config.toml
model = "image super-resolution model"
dataset = "regions of photos with short descriptions (Visual Genome)"
train_examples = 101725
image_size = 32
crop_scale_min = 1
horizontal_flip = true
task = "super_resolution"
loss = "mse"
scale = 2
arch = "edsr"
norm = "none"
activation = "silu"
depths = [12]
kernel_size = 3
stem = "deep"
widths = [96]
residual_scale = 0.1
init = "xavier_uniform"
residual_init = "none"
optimizer = "muon"
muon_scale = "spectral"
lr = 0.028
momentum = 0.95
nesterov = true
orthogonalizer = "newton_schulz_5"
adamw_lr_other_params = 0.0012
grad_clip = 1.0
steps = 11800
batch_size = 128
epochs = 14.8
lr_schedule = "cosine_restarts"
final_lr_fraction = 0.1
warmup_steps = 590
weight_decay = 0.008
adamw_weight_decay_other_params = 0.01
Rows from block 3 of a small image super-resolution model, named by matrix and row number. Rows with one number belong to one channel. Each number is 128 + 24 x the weight over its row's rms, rounded and kept within 0 to 255. All counts start at 0.
After each channel's rows are labels from the 100 images, of 14976, where the channel reaches its highest value: "colour at peak" is the nearest of a few named colours to the mean colour under the peak. Only what is clearly more common there than usual is listed. The data: regions of photos with short descriptions (Visual Genome).
# convs0: first 3x3 conv (model.blocks.3.convs.0.weight, 96x96x3x3, each kernel summed), inputs 0-95
# convs1: second 3x3 conv (model.blocks.3.convs.1.weight, 96x96x3x3, transposed, each kernel summed), outputs 0-95

convs0.59 [109 146 118 109 103 137  98 107  77 140 111 181 133 140 128 104 116 166 121  70 124 152 168 163 124 133 121 138 144 143  84 113 109 165 105 131 141 136 127  95 186 104 111 110 134 112 134 149 131 119 142 156  89 115 116 167 140 118 133  98 137 127 151 137 144  99 114 104 142 145  90 109 164 122  79 138  97  88 134 113  96 129 145 114 117 126  97  72 137 122 142  91 128 153 110 133]
convs1.59 [ 99  77 108 171  98  97 139 135 160 161 172  82 142 156 176 166 144 128 145 152 132 116 140  68 126 134 133 118 140 124 127 140 129 109 164 130 117 157 157 130 106 129 161 110 110 134 141  94 145 168 167 122 143 153 130  83 136 132 113 128 122 140 134 101 140 144 117 138 142 135 130 126 115 140 138 126 151 166 138 111 123 136 105 152 166 192 156 110 133 185 139 142 136  95 147 125]
colour at peak: red

convs0.2 [118 135 138  88 132 127 121 116 122 155 136 138 102 116  29 134 120 124 134 125 132 116 144 123 160 112 128 142 160 104 141  58 163  94 123 110 120  90 129 121  36 133 126 131 136 121 146 107 127  48 121 139 116 100 125 128 116 146 144 142 155 125 106 137  97 125 124 118 119  96 142 117 124 132 149 156 130 138 165 110  84 145 130 133 129 123 119 139 109 131 128 127 140 102 148 118]
convs1.2 [134 135  85 118  80 121 162 122  95 108 138 117  95 145  46 112 148 138  88 137 123 118 110 109 130 172 127 124 151 136 123  76 132 136 128 164 123  67 148 152 147 142 121 126 124 142 119 104 113 114 104 133 136 118 138 157 142 112 119 115  98 108 140 144 108 162 133  97 146 162 140 174 118 142 164  94 113 146  91 115 122 151 118 101 119 175 102 104 151 124 131 130 166 145 124  98]
colour at peak: white

convs0.62 [100 127 125 105 127  97 111 104 100 158 149 109 117 125 103 147  68 145  93 116 131 134 111 104 156  82 144 121 110  53  98 135 162 164 108 143 132 103 128 150  73 143 148 122 127 118 109 104 125  88 129 113 111 121  83 127 136 122 130 107  91 126 192 132  86 138 158 122 127 167 144 129 130 160 121 133 127 151 133 106 124 136 121 152 110 152 119 175 138  98 139 130 145 111 158 135]
convs1.62 [147 144 108 125 120 119  84  98 151 132 123 110 146 120 136 153 128  90 144 138 154 147 158 162 132 127 103 144 140 109 144  99 130 128 128 110 117 177  90 157  78  63  90 122 121 199 117 140 142 122 118 116 125 108 130 157 111  88 129 139 115 101 113 121 149 136 135 157 125 107  85 129 128 118 106 176 143 143 120 117 158 113 144 122 169 116 128 189 107 132 103 113 136 153 113 174]
colour at peak: pink

convs0.20 [125 110 122 161 147  72 145 125 112 109  77  88 128 101 135 145  88 112 139 135 126 146 140 125 141 121  86 170 130 154 135 112 120 121 102 133 112 122 112 104 122 102 151 130 144 136 132  75 116 170  77 128 143 121 158 124 116 133 158 122  70 134 151 105 177 137 150 145 127 146 140 115 118 110 133 148 136 158 147 133 134 118 139 127 222 148 133  86 150 141 114 115 104 126 118 115]
convs1.20 [123 116 130  73 136 165 117 122 135 122 145 147 105 163 123 141  78 140 143 110 139 133  98 152 114 128 167 126 131  93 129 164 121 116 125 126 115  88 145 172 171 146  77 131 114 109 147 180 135 109 169 126  98 127  98 121  76  81  58 139 152 132 119 146 114 116 152 125 135 149 125 139 125 152 122  97 135 116 104 126 146  98 122 124 110 100 120 145 124  94 148 106 119  80 113 135]
colour at peak: cyan

convs0.0 [136 124 123 139  99 107 134 143  57 130 142 149 111 135 153 104 146 103  92 139 159 134 149  66 119 138 125 138 167  80 151 120 118 109 159 144 149 136 111 117 160 133 105 145 124 115 175 129 129  82 148  99  95 137 113 138 128 139 137 101 106 108 121  92 173 127 131 109 127  98  53 135 131 140 122 141 122 124  88  75 108 119 177 121 138 138 114 141 108 130 120 154 128 142 147 134]
convs1.0 [116 120 109 113 124 138 121  92 143 122 119 120 120 141 118 149  85 116 178  97  99 120 150 133 145  93  98 168  95 136  92 148 118 137 109 102  93 111 138 154 115 153 145 132 138 125  82 150 120 137 143 155 124 121 127 112 128  89 106 140 151 137 143 164 105 120 162 119 127 197 128 129 138  99  95 139 119 153 132 135 190 165 129 146 117 124 125 185 174 112 143  91  92 109 114 153]
colour at peak: black

convs0.91 [147 137 126 137 147 115 133 135 100 151 138 106 148 130 107 112  97 133  74 141 124 127 112  99 130 135 134 121 118  12 141 168 114  86 147 124 110 115 141 123 122 133 143 141 124  98 149 145 158 119 135 125 164 111  91  85 113 137 105 134 136 130 125 136 157 134 118 155 105 123 134 118 153 148 138 132 142  92 149 151 141  52  95 141 136 140 113  89 121 132  94 127 138 135 131  84]
convs1.91 [ 97 132 122 141 132 136 108  82 104 118 150 158 139 131 153 135  99 145  88 138 108 125 135 129 149 123 132 143 127   2 107 124 114 147 152 114 133 111 123 131 132 160 101 143 105 112 140 133 117 115 137 101 144 131 180 113 137 140 153  87 149  97 131 158 107 119 158 113 100 138 141 130 122 129 149 112 149 132 123 101 116 137 146 128 121 149 129 153 133 106 143 129  97 142 135 207]
colour at peak: black

convs0.46 [119 138 152 104 110 135 170 154 124 138 139 127 102 149 107 121  96 122 164 115 126 139  76 136 108 126 122 120 127 153 129  55 114 122 136 132 107 172 165 102 132 105 155 111 125 124 139 121 134  77 151 135  22 154 141 165 105  96 130 131 106 126 153 109  96 149  96 118 115  85 139 130 138 131 130 150 159 148 101 127  88 102 133 118 132 106 134 126 136 111 134 127 136 122 110 130]
convs1.46 [115 127 131 124  83 117 132  97 137 114 168 126 138 102 150  98 166 155 122 149 125 111 116 161 106 112 124 136 113 119 124 144 141 141 147 125 115  79  92 144 161 122 127 132 139 136 153 127 153  79 129  95  41 131  74  94 117 137 119 157 161 123 110 151 132 134 165 155 166  83  72 160 103 100 126 134 102 157 110 111 129 116 108 148 141 151 117 128 109 151 147 129 147 132 139 118]
colour at peak: white; yellow

convs0.67 [132 133 124 119 188 107  94 151 117  88 122 130 138 138  89 125 126 130 180 140 107 133 144 161 135 162 121 133  91 125 115 155 123 150 128 130 141  63 163 159 119 113 100 111 141 164 146  69 104 143 132 136 123 115  88 123 182 160 164 106 135  91  91 115 105 122 109 133 139 168 123 124 114 102 148 102 102 130 106 102 185 158 148 107 125 135 127 135 109 128 141 142 129 116 148 129]
convs1.67 [119  97 156 142 114 123 164 138 131 118 109 112 117 100 177 144 116 131  97 132 136 151  98  76 183  87 117 130 146 115 136  92 131 137 126 135 130 164 131 119 123 128 156 143 137 131 169 144 147  98 124 112  88 126 167 145 105 107 111 135  96 143 145 162 117 119 146 107 122  61  94 148 179 142 120 161 123 108 148 127 108  94  73 143 153 140 124 167 110 135 142 134 174 123 131 134]
colour at peak: black

convs0.19 [121 104 152  81 110 146 113 136 102 110 126 149 121 136 115 131 118 137 125 125 112 112 148  99 130 143 182 133 111 166  74  99 120 121 116 110 113 103 156 110 100 112 166 125 110 137 141 158 102 139 100 133 115 101  96 151 152  96 102 101  87 127 109 163 137 142 142 119 112 120 146 111 119 180 132 143  98  96 149  77 127 114 192 105 127 139 135 187 105 101  95 125 119 100 105 123]
convs1.19 [136 156  99 145 156 133 152 139 155 170  95  86 129 113 106 142 162 159 135 149 113 146 139 166 147 111  92 129 113 112 141 164 135 140 131 108 132 149 144 177 122 155 133 120 140 157 143 110 123 130  89 140 152 113 142 110 135 124 150 180 150 146 111 100 121 133 146 185 118 129 108 102 102 106 124 115 153 157 120 153 137  79  84 129  95 108 148  59 143 127 136  98 139 154 146 158]
colour at peak: red

convs0.32 [128 136 146 150 116 122 115 144 123 152 136 106  80  99 155 102 136 188 113 123 139 130 125 128 131 138 127 115 112 121 129 101 153  93 128  89 126  90 126 185 103 160 114  98 121 113 115 114 146  96 148 111  84 173 112 110 118 113 125 142 149 109 113 107 137 139  98 148  81  59 130 144 105 117 129 130 115 156 156 101  74  93 145 134 130 128 127 150  92 156 121  81 115 137 160 111]
convs1.32 [112  78 117  99 143 182 142 141 119  90 150 157  69 152 140 119 116 147 167 145 128 137 141 170 115 144 108 188 103 120 126 167 136 118 110 129 148 154 125 134  88 135 126 136 126 112 172 137 136 104 151 186 138 107  95 141 135 171  65 129 111 144 115 116 124 129  87 108 160 170  98 124 144 130 116 141 111 126  98 153 125 161 146 123 140 131 113 121 131 121 141 126 147 132 104 130]
colour at peak: black

convs0.52 [128 205 157 125  90 122 112 120 104 134 163 126 123 110 130 161  81 162 115  92 154 101 107 118  83 109 154 123 125 113 123 125 136  97 124 106 125 103  87  84  91 130 117 105 115 121  96 154 170 110 108 123 139 149  42 137 118 113 125 129 148 138 142 144 133  77 129 149 132 144 175 114 119 102 114 116 140 130 160 150 140  99 119 138 148 128 121 119 126 135 113 116 145 122 122 101]
convs1.52 [118  66 132  73 141 111 151 150 129 117 119 108 127 114 117 129 138 140 121 157 140 169 117 120 189 150 108 160 126 131 117 149 159 128 126 164 121 132 163 165 124 109 155 133 116 154 165 136 151 120 134 149 104 135 106 119 145 137 133 115 123 126 160 131  93 155 144 131 117 141 142 129 192 115 142 149 143 101 146 109 176 109  89 162 186 143 129 121 114 148 139 142 155 118 173  76]
colour at peak: grey

convs0.53 [139 112 137  91  98  53 131 139 149 133 168 131 132 147 121 129 155 153 124 121 157 131 152 104 158 115  68 124 131 135 123 126 133 129 108 130 146 114 131 158 116 125 102 157 151 120 129 125 109  19 136 116 112 140  79 165 110 142 126 135  84 137 130 120 194 132 137 112 149 133 111 107 121 153 131 139 104 104 115  99 132 142 125 154 115 152 134 137 108 142 122 132 152 128 130  98]
convs1.53 [113 115 137 116 152 141 131 105 134 132 137 133 113 121  97  90 177 100 107 160  98 136 110 179 111 144 157 156  82  80 109 157 123 114 136 112 128 137 119 113 176 186 145 167 115  84 137 134 118  90 161 102 151 113 118  78 117 143  94  82 167 106 121 131 156 103 139 119 138 136 147 133 123 132 128 120 145 141 130 165 149 110 148 123 120  97  94 103 154 102 160 120 113 137 135 141]
colour at peak: black

convs0.35 [121 114 139 135 132 146 112 114 118 135 129 134 127 136  80 136 166 136  86 138 126 136 116 144 115 155 135 147 147  98 153  76 151 112 139 119 147 136 134 128 120 140 145 147 151 107 128 120 129 100 135 150 141 133 135 102 145 125 152 130 138 132 100 130 131 136  22 123 145  59  97 149 130 145 151 136 140 124 134 140  58  81 113 117 127 131 112  58 110 159 128 101 120 133 147 120]
convs1.35 [141 152 122 122 123  96 157 130 156 136 119 115 113 104 107 128 100 151 166  99 133 127 144 125 118  79 156 114 126 109  91  62 114 168 112 156 113  93 113 150 149 121 106 124 140 112 172 132 127 125  95 105 149 126 126 161 139 127 115 139 123 131 172 119  79 140  78 132 114 179 169 116 138 150 121 127 139 127 134 131  99  64 150 112 117 131 158  77 146 118 123 109 148 148  98 154]
colour at peak: white

convs0.81 [169  81 142 131 144 125 149 113 145 165 125 100 141 153 144 148 111 116 112 138 104 120 163  91 135 144 109 118 125 168 138 136 135 135 103  94 134 127 131 122 139 115 137 127 113 137 143  92 133  94 141 110  95 138 190 142 152 222 110 156 118 119  80 103  91 114 155 139 149  97 124 127 122 133 120 111 134 150 128 134  65 159 140 116 169 124 145 147 114 110 137 162 132 116 146 153]
convs1.81 [ 98 130 106 121 140 128 188  90 157 131 151 131  85  74 172 112 160 106 143 116 131 131 120 117 142 141 117 119 168 128 116  97 122  98 102 128 130  83 140 131 148  88 113 173 134  98 129 123 120 118  98 122 129 126 115 143 150  69 138 152 124 119 150 155 119 139 133 119 164 132 130 132 106 130 147 156 118 103 146 124 129 127 135 157 153  74 111 107 140 143 119 155 129  55 159  92]
colour at peak: black

convs0.42 [ 97 120 153 118 106 103 111 136 127 133 140 145 124  66 111 135  88  94 104 121 140 118 107 119 131 128 169 125 159 124 127 138  94 146 143 113 131 166 133 130 135 137 127  91 120 133 117 129 157 155 109 118 112 157  84 146 116 158  98 127 152 170 119 121  91 150 147 106 138 149 140 147 116  87 119 152 148 161 114 121 159 146  48 111  62  96 115 118 122  99 133 133 162 164 115 108]
convs1.42 [157 122 136 123 118 173 172  92 125 147 119 157 127 141 142 156 102 111 139 139 148 131 139 126 103 113 145  72 114 100 166 118 112 129 128 142 158  55 132 113 162 177  66 141 116 107 121 174 146 104 160 112 116 111 134 113 162 100 115 106 132 110 131 142 129 109 143 119 124 152 139 156 162 134 130 108 129 124 115 113 148 128 137 114  75 160 110 144 135 116 119 143 150  65 136 151]
colour at peak: black

convs0.40 [121 171 133 115 122 125 162  96 122 144 126 155 129 105 134 104  69 136  31  94 140 142 107 107 112 118 169  96 132 115  99 110 109 169 176 129 129 167 125 108 142  96 116 145 122 120 149 124 131  83 146 115 109 154 146 103 111 133 106  93 114  92 120 122 115 128 147 119 138 119  93 118 155 118 156 141 113 120 138 113 128 125  85 139 138 115 105 107 116 131 127 158 130 189 123 139]
convs1.40 [121 116 108 143 113 144 132 119 182 122 142 147 148 136 120 139  81 114 131 156 114 134 151 118 119 115 111 159 149 138 141 132 143 145 102 131 126 100  97 165 118 151 126 118 146 159 110 125 143  68 132 154  98 136 136 200 160 121 137 144 162 154 146 154 120 133 118 114 145 126  84 152 105 141 107 126 122 151  95  93 149 152 183 122  79 104 110 169 114  95 129 117 108 104  97 176]
colour at peak: blue

convs0.12 [114  86 134 153 141 139 106 107 151 119 136  96 157 103 153 108  98 118 178 154 100 100 116 102 120 156 123  93 147 165 105 103 113  80  91  71 112 116 138  95 128 131 128  93 159  99 128 126 130 104 107 141  96 104 144 125 116 117 135 125 127 126 113 103 120  94 140 120 141 148 105 101  81  97 113 152 108 154 128 111 137 112 151 136 130 132 148 200  99 122 103 110 130 111 120  79]
convs1.12 [114  97 113 104 159 109 133 146 143 119 105 117  90 148 147 108 158 130 158 107 101 146 133  97 109 109 100 162 141 135 106 134 120 143 118 111 154 121 171 117 160 112 103 123 155 179 152 142 118 150 123  75 145 155 144 125 178 156 110 108  99 132 103 148 134 140 153 131 105 142 125 143 104  76 116 149  95 101 104 133 151 141  82 150 184 136 115 187 141  98 115 130 133 125 160 128]
colour at peak: black