config.toml
dataset = "regions of photos with short descriptions (Visual Genome)"
arch = "edsr"
norm = "none"
hidden_act = "silu"
depths = [12]
stem = "deep"
residual_scale = 0.1
init = "xavier_uniform"
orthogonalizer = "newton_schulz_5"
weight_decay = 0.008
Rows from block 8, named by matrix and row number. Rows with one number belong to one channel. Each number is 50 + 12 x the weight over its row's rms, rounded and kept within 0 to 99. All counts start at 0. After the name is the row's rms in percent of the matrix's.
# convs0: first 3x3 conv (model.blocks.8.convs.0.weight, 96x96x3x3), inputs 18-26, a 3x3 kernel for each
# convs1: second 3x3 conv (model.blocks.8.convs.1.weight, 96x96x3x3, transposed), outputs 18-26, a 3x3 kernel for each
convs0.10 110:22 41 50 44 46 39 87 56 17 29 27 35 44 37 41 71 40 26 60 59 59 52 65 70 62 70 63 56 49 42 59 50 44 56 55 52 43 40 40 55 43 42 65 48 41 41 38 42 22 37 50 33 41 42 49 59 56 59 62 68 62 54 56 43 38 36 50 45 44 53 47 46 30 43 59 44 45 62 52 48 42
convs1.10 121:73 34 02 59 50 38 57 67 71 62 51 42 40 49 48 27 54 52 34 48 50 39 52 59 65 59 65 49 49 57 56 44 41 42 44 56 57 48 35 71 58 31 56 54 51 10 44 63 36 45 49 51 47 56 65 59 43 52 61 81 49 53 76 57 48 39 57 49 34 38 50 61 53 43 40 39 45 57 36 48 50
convs0.11 105:69 43 48 76 67 60 25 25 34 52 48 37 61 45 50 46 22 46 37 38 49 50 44 47 52 51 45 33 39 42 41 46 48 39 43 47 46 39 46 52 49 55 36 37 33 58 41 53 69 46 52 51 64 45 50 51 66 45 52 60 62 58 49 57 54 46 61 65 48 39 61 45 57 40 47 65 46 58 55 43 46
convs1.11 106:58 43 51 48 50 48 60 69 72 77 69 52 66 62 62 55 64 64 40 62 44 61 66 65 51 65 56 53 58 62 52 55 75 67 74 83 70 62 53 43 50 51 61 62 45 61 56 46 61 48 54 49 48 66 59 53 56 48 50 55 42 34 36 38 51 56 37 50 56 45 59 49 48 41 30 46 48 47 48 58 33
convs0.12 096:56 53 46 44 57 47 27 49 46 57 71 73 41 45 56 57 63 72 46 54 61 55 51 49 58 59 45 60 55 53 73 56 51 62 45 53 48 68 64 47 47 56 67 65 56 43 33 52 44 41 44 37 45 41 52 72 61 53 48 45 46 33 29 57 55 70 49 42 76 58 62 76 55 56 47 32 51 73 24 34 57
convs1.12 084:55 66 55 49 58 65 39 57 60 34 47 50 39 50 64 47 36 55 56 49 34 55 56 54 51 55 35 58 52 44 61 52 47 50 47 51 36 27 26 57 34 37 55 49 57 55 43 36 61 59 52 47 55 57 38 31 41 48 43 50 61 36 56 56 57 49 48 51 62 49 52 74 43 44 71 55 44 76 64 41 51
convs0.13 110:44 54 47 37 63 58 30 68 65 36 39 54 42 58 77 42 52 64 26 31 32 34 36 37 62 58 56 55 54 47 42 45 44 49 45 44 58 62 70 59 59 66 35 47 64 30 33 40 43 49 57 41 41 31 53 58 65 48 39 46 56 50 57 50 62 88 43 47 54 39 48 48 57 53 51 49 49 50 56 55 44
convs1.13 103:49 51 44 37 41 47 42 50 48 54 67 69 40 58 64 55 57 54 50 51 36 56 49 44 39 42 40 54 60 57 49 55 56 55 58 58 51 55 58 63 58 58 62 52 50 74 67 54 61 50 48 52 54 36 59 46 32 47 36 41 39 39 54 33 35 26 34 42 39 42 42 45 31 47 43 24 51 49 33 61 47
convs0.14 109:42 38 53 45 37 31 62 63 52 54 62 43 23 49 49 28 42 47 47 52 33 50 44 30 57 46 37 53 50 59 49 40 44 53 41 45 59 44 55 56 60 65 55 70 74 53 47 50 47 26 34 53 30 41 44 43 71 53 32 58 52 36 60 54 55 60 60 57 59 65 40 35 49 46 46 64 51 43 50 46 30
convs1.14 105:57 53 47 29 45 43 42 52 68 42 45 59 69 60 62 48 36 48 56 55 57 36 44 46 47 55 40 36 51 50 59 64 52 50 66 49 52 45 38 62 48 33 70 75 75 57 69 46 49 53 39 68 50 57 56 67 73 41 63 86 61 69 74 62 62 50 56 47 46 28 23 40 75 46 34 73 40 27 46 48 22
convs0.15 098:44 56 67 29 20 33 42 38 50 52 51 65 63 55 42 74 63 59 54 52 43 31 45 51 40 53 61 49 41 62 49 39 55 57 51 61 32 36 36 68 51 36 54 70 67 59 46 39 69 43 35 68 40 41 58 50 48 54 48 34 52 53 47 65 60 51 65 62 49 48 43 44 52 73 66 61 65 63 52 46 49
convs1.15 108:56 51 40 43 37 36 46 38 42 41 51 60 53 51 62 39 43 61 45 42 59 35 23 51 69 45 55 55 56 55 46 51 61 46 51 59 49 35 41 56 48 44 49 45 61 52 62 39 52 49 22 71 52 16 43 41 42 58 43 35 68 59 54 40 33 43 32 27 32 30 28 29 65 67 55 47 53 57 38 34 41
convs0.16 107:36 64 89 66 59 56 70 51 32 32 36 47 49 53 62 64 62 49 36 45 64 63 51 46 72 59 45 34 38 37 49 47 43 43 44 53 52 49 52 89 68 59 40 47 52 07 38 75 28 37 63 57 42 16 33 40 38 60 42 27 70 63 60 54 50 59 51 47 38 29 43 53 49 48 34 49 54 44 45 54 57
convs1.16 107:60 52 48 65 65 69 30 54 65 50 51 36 47 49 54 24 36 49 62 49 24 38 51 45 50 63 65 40 49 42 69 58 40 52 46 51 69 67 52 51 46 32 66 63 63 85 67 61 29 58 68 38 59 73 52 37 40 53 54 53 78 65 62 62 59 72 53 52 50 23 40 53 38 44 44 27 46 60 34 51 45
convs0.17 098:42 45 61 55 49 52 48 59 60 41 59 44 42 62 57 39 44 52 20 35 48 44 55 58 43 54 47 51 54 56 53 55 53 57 60 58 57 45 65 44 38 52 37 30 52 21 64 53 24 55 59 25 29 52 49 57 45 52 54 38 44 41 41 65 61 70 66 67 83 59 59 67 49 48 34 43 56 23 39 73 39
convs1.17 103:18 44 56 23 47 59 52 49 58 48 59 51 53 47 51 45 53 41 62 71 54 55 61 51 65 64 55 50 49 52 40 49 55 52 48 61 65 56 48 55 49 46 49 43 46 61 51 87 50 36 85 51 19 81 46 53 52 54 35 33 52 37 42 31 47 44 32 36 27 56 61 57 45 27 50 64 45 51 50 49 54
convs0.18 100:52 36 51 41 36 50 51 47 46 61 48 40 58 45 40 51 39 56 44 48 53 48 44 48 49 50 56 36 39 48 39 40 58 65 59 61 61 46 60 57 48 60 67 60 65 32 61 54 35 43 38 35 43 51 55 56 60 48 47 48 55 53 53 44 54 44 59 64 55 54 46 29 52 39 47 64 48 39 53 42 33
convs1.18 117:51 49 49 42 34 41 40 46 62 48 51 40 61 65 42 71 79 55 45 31 53 49 32 56 55 29 50 46 56 50 44 46 49 76 66 63 65 71 64 37 47 50 38 36 49 47 45 39 44 43 36 40 50 48 49 54 63 48 51 53 37 66 65 36 25 39 30 47 56 25 65 58 45 37 31 57 48 59 58 40 52
convs0.19 103:52 58 66 49 43 49 70 43 45 54 56 31 45 58 44 30 45 39 56 44 42 62 51 56 59 55 49 35 41 52 43 45 54 51 45 44 51 36 30 61 64 57 48 50 49 20 32 41 11 38 66 26 42 45 48 53 71 38 45 54 64 57 42 55 65 47 48 55 36 54 57 36 52 40 36 45 54 55 40 56 52
convs1.19 112:70 58 65 62 49 37 72 56 37 37 37 56 59 47 56 54 52 44 54 45 42 46 43 38 43 57 46 53 47 35 57 55 52 41 57 62 50 59 66 42 40 41 39 39 29 51 69 66 41 57 54 42 57 66 69 64 62 17 28 52 50 41 58 48 43 50 46 50 63 33 40 49 40 33 57 44 53 57 31 56 53
convs0.20 103:53 34 21 58 42 29 37 32 29 35 38 32 57 51 40 47 43 37 41 44 54 43 53 57 39 40 51 46 38 38 52 43 55 44 40 59 34 50 50 36 45 50 39 33 29 59 26 50 49 28 49 52 39 68 52 56 52 41 59 66 27 41 54 41 62 66 55 67 59 50 45 47 44 48 57 48 68 65 46 62 55
convs1.20 110:41 39 45 47 41 42 75 62 63 38 52 55 54 56 52 81 74 57 62 59 55 52 44 49 42 38 40 42 46 53 47 53 55 61 69 60 55 61 68 54 59 72 41 42 35 45 51 45 59 60 54 89 81 59 38 55 74 37 44 47 45 37 31 39 45 29 53 45 40 76 49 45 60 48 42 51 40 40 52 54 49
convs0.21 103:32 45 29 65 63 33 55 47 34 57 51 50 61 28 38 36 38 76 53 54 62 46 61 71 53 63 63 56 50 35 61 52 41 50 47 42 48 53 64 66 62 59 58 46 43 56 46 49 51 30 40 44 42 48 26 46 69 46 76 89 47 62 53 23 45 39 37 57 49 43 50 37 28 44 56 37 61 69 36 52 53
convs1.21 111:74 67 49 56 37 12 37 49 53 43 55 70 57 47 37 51 52 62 50 52 63 41 51 67 54 50 48 55 58 49 54 56 50 59 57 63 61 50 44 50 31 32 57 54 51 53 56 48 56 53 40 52 37 34 67 51 58 50 61 65 54 54 41 42 47 40 45 50 49 41 64 67 39 49 44 40 47 34 41 38 29
convs0.22 101:35 33 35 60 51 39 47 53 44 54 62 40 18 31 22 21 42 45 60 72 71 40 47 49 43 49 45 35 47 43 37 41 39 50 48 46 52 53 45 48 64 58 45 49 59 51 47 50 34 29 32 53 56 49 36 37 32 32 47 44 39 47 41 61 60 57 45 44 34 45 54 39 45 57 47 51 59 46 62 47 34
convs1.22 098:42 35 34 33 46 46 32 40 30 52 58 64 66 69 68 66 53 38 71 56 44 43 43 43 39 47 39 57 56 58 61 55 54 61 56 53 47 48 53 30 36 37 28 30 33 55 61 62 52 67 56 62 51 42 41 59 62 46 61 68 56 68 78 57 53 37 56 57 42 26 39 40 58 42 38 65 42 32 62 61 52
convs0.23 101:57 55 33 65 75 51 48 56 54 41 61 69 48 46 67 30 27 57 43 39 30 45 34 31 56 39 29 46 55 57 38 38 48 46 37 43 44 46 34 42 48 52 37 44 40 39 53 36 60 60 57 52 51 61 58 51 37 45 51 59 51 49 48 30 35 39 56 45 54 52 45 59 51 38 29 46 45 46 45 42 49
convs1.23 104:27 27 26 46 44 38 58 48 36 47 47 53 29 42 54 30 35 42 56 48 42 59 59 53 38 56 63 53 49 55 54 54 49 41 50 43 29 57 45 48 54 49 38 54 48 48 43 35 58 40 36 88 71 61 49 44 45 47 46 59 59 42 58 45 51 46 59 48 52 61 36 37 56 70 64 48 60 51 51 50 44
convs0.24 106:45 47 56 37 53 67 51 51 59 65 63 37 38 61 47 19 32 43 62 58 55 56 59 51 59 46 44 50 43 47 44 44 51 42 51 55 38 51 63 41 56 37 48 76 54 52 35 63 47 62 57 55 60 47 49 51 52 41 38 46 63 59 52 55 49 45 56 51 36 60 51 46 49 54 70 60 39 40 56 36 36
convs1.24 108:27 24 44 59 44 38 67 71 60 50 60 65 31 51 45 64 60 45 65 51 60 56 58 54 36 42 49 48 33 60 50 47 66 64 42 35 24 39 49 44 52 65 66 52 59 54 56 62 38 50 66 44 77 59 54 53 45 55 62 52 41 46 47 55 45 50 50 51 52 70 68 58 63 72 41 53 63 37 45 53 43
convs0.25 099:52 58 55 43 38 43 73 59 70 42 39 48 34 43 42 48 45 43 57 42 53 57 42 50 61 51 54 48 45 44 49 44 32 46 42 30 49 43 50 39 40 55 60 60 56 48 63 50 34 50 29 38 50 59 41 40 44 57 43 41 61 52 46 53 42 40 57 55 51 42 47 53 16 44 67 35 49 55 45 59 44
convs1.25 090:46 48 45 70 63 57 64 42 35 54 49 49 50 59 76 58 56 55 50 39 37 51 59 52 50 66 41 50 56 48 47 62 48 52 61 62 63 48 51 58 54 52 52 53 52 35 26 60 60 59 86 49 40 87 67 54 39 77 60 45 50 43 40 27 55 36 30 44 26 59 52 32 54 48 46 67 48 47 66 54 58
convs0.26 102:63 44 34 62 61 67 46 42 50 35 42 63 42 35 64 82 45 43 65 71 55 46 47 47 27 32 46 51 50 46 59 53 47 45 50 44 39 37 62 54 44 57 55 39 32 35 39 47 59 58 58 47 27 40 48 60 52 62 56 52 73 76 74 62 60 43 44 46 41 40 47 29 52 56 42 34 53 48 40 64 52
convs1.26 112:38 51 49 50 43 43 83 77 79 38 60 53 53 39 47 61 57 51 44 54 63 43 50 65 40 59 53 33 46 58 45 50 57 56 36 53 60 67 74 42 45 72 28 32 66 52 39 60 42 47 47 53 54 58 45 48 32 51 51 39 52 55 46 64 52 63 50 42 38 51 65 43 54 66 54 52 45 68 49 43 68
convs0.27 103:24 29 41 46 40 48 38 44 49 55 35 54 58 52 65 57 58 71 64 49 54 64 48 61 50 36 51 49 65 53 48 55 42 60 54 50 41 35 45 47 62 68 46 67 61 39 50 61 32 48 66 52 47 49 52 47 59 47 54 68 43 49 64 69 53 55 54 48 53 60 52 40 52 46 52 45 34 55 60 46 44
convs1.27 099:45 54 49 29 49 62 38 51 57 40 32 44 40 54 61 44 67 87 64 58 47 51 40 40 49 34 30 48 43 43 44 45 42 47 51 56 49 39 30 44 40 55 45 46 64 50 57 66 37 69 66 29 40 42 36 52 52 48 44 46 32 41 57 42 48 27 72 57 57 62 46 40 39 56 47 68 54 57 53 53 61
convs0.28 101:63 62 41 44 49 55 16 33 60 55 41 56 42 27 21 46 48 33 46 54 53 59 63 64 45 57 67 54 47 40 41 36 37 55 64 55 79 72 55 39 57 58 53 67 60 42 48 63 62 36 30 41 34 45 72 76 57 36 55 65 45 65 87 39 41 44 40 48 43 40 47 32 60 59 48 41 43 42 30 29 37
convs1.28 105:45 64 62 50 57 65 58 41 48 59 53 54 42 52 59 60 56 58 55 58 51 44 52 47 25 36 41 52 41 35 39 45 53 41 33 53 60 51 46 67 63 57 56 48 34 56 53 50 63 63 68 36 42 56 55 58 74 52 56 53 47 58 45 49 52 44 37 37 34 52 33 19 48 58 54 49 56 39 45 51 49
convs0.29 097:54 66 56 64 48 53 49 29 48 60 78 74 66 88 70 70 75 62 51 62 54 41 56 54 60 48 57 51 49 46 52 56 49 46 51 53 59 56 52 64 53 67 53 55 58 58 90 42 38 65 53 32 41 40 63 66 67 44 51 52 52 48 53 39 28 31 51 37 30 55 45 24 27 44 54 39 50 56 50 49 41
convs1.29 094:48 48 42 42 43 26 26 29 22 33 33 24 40 23 45 36 35 74 63 54 56 57 54 54 46 53 59 57 47 46 59 50 46 55 54 65 48 47 59 37 31 29 68 53 41 62 49 55 56 38 57 47 31 67 49 54 51 50 58 49 22 42 36 64 65 61 39 43 48 58 62 58 52 36 48 57 39 63 45 30 48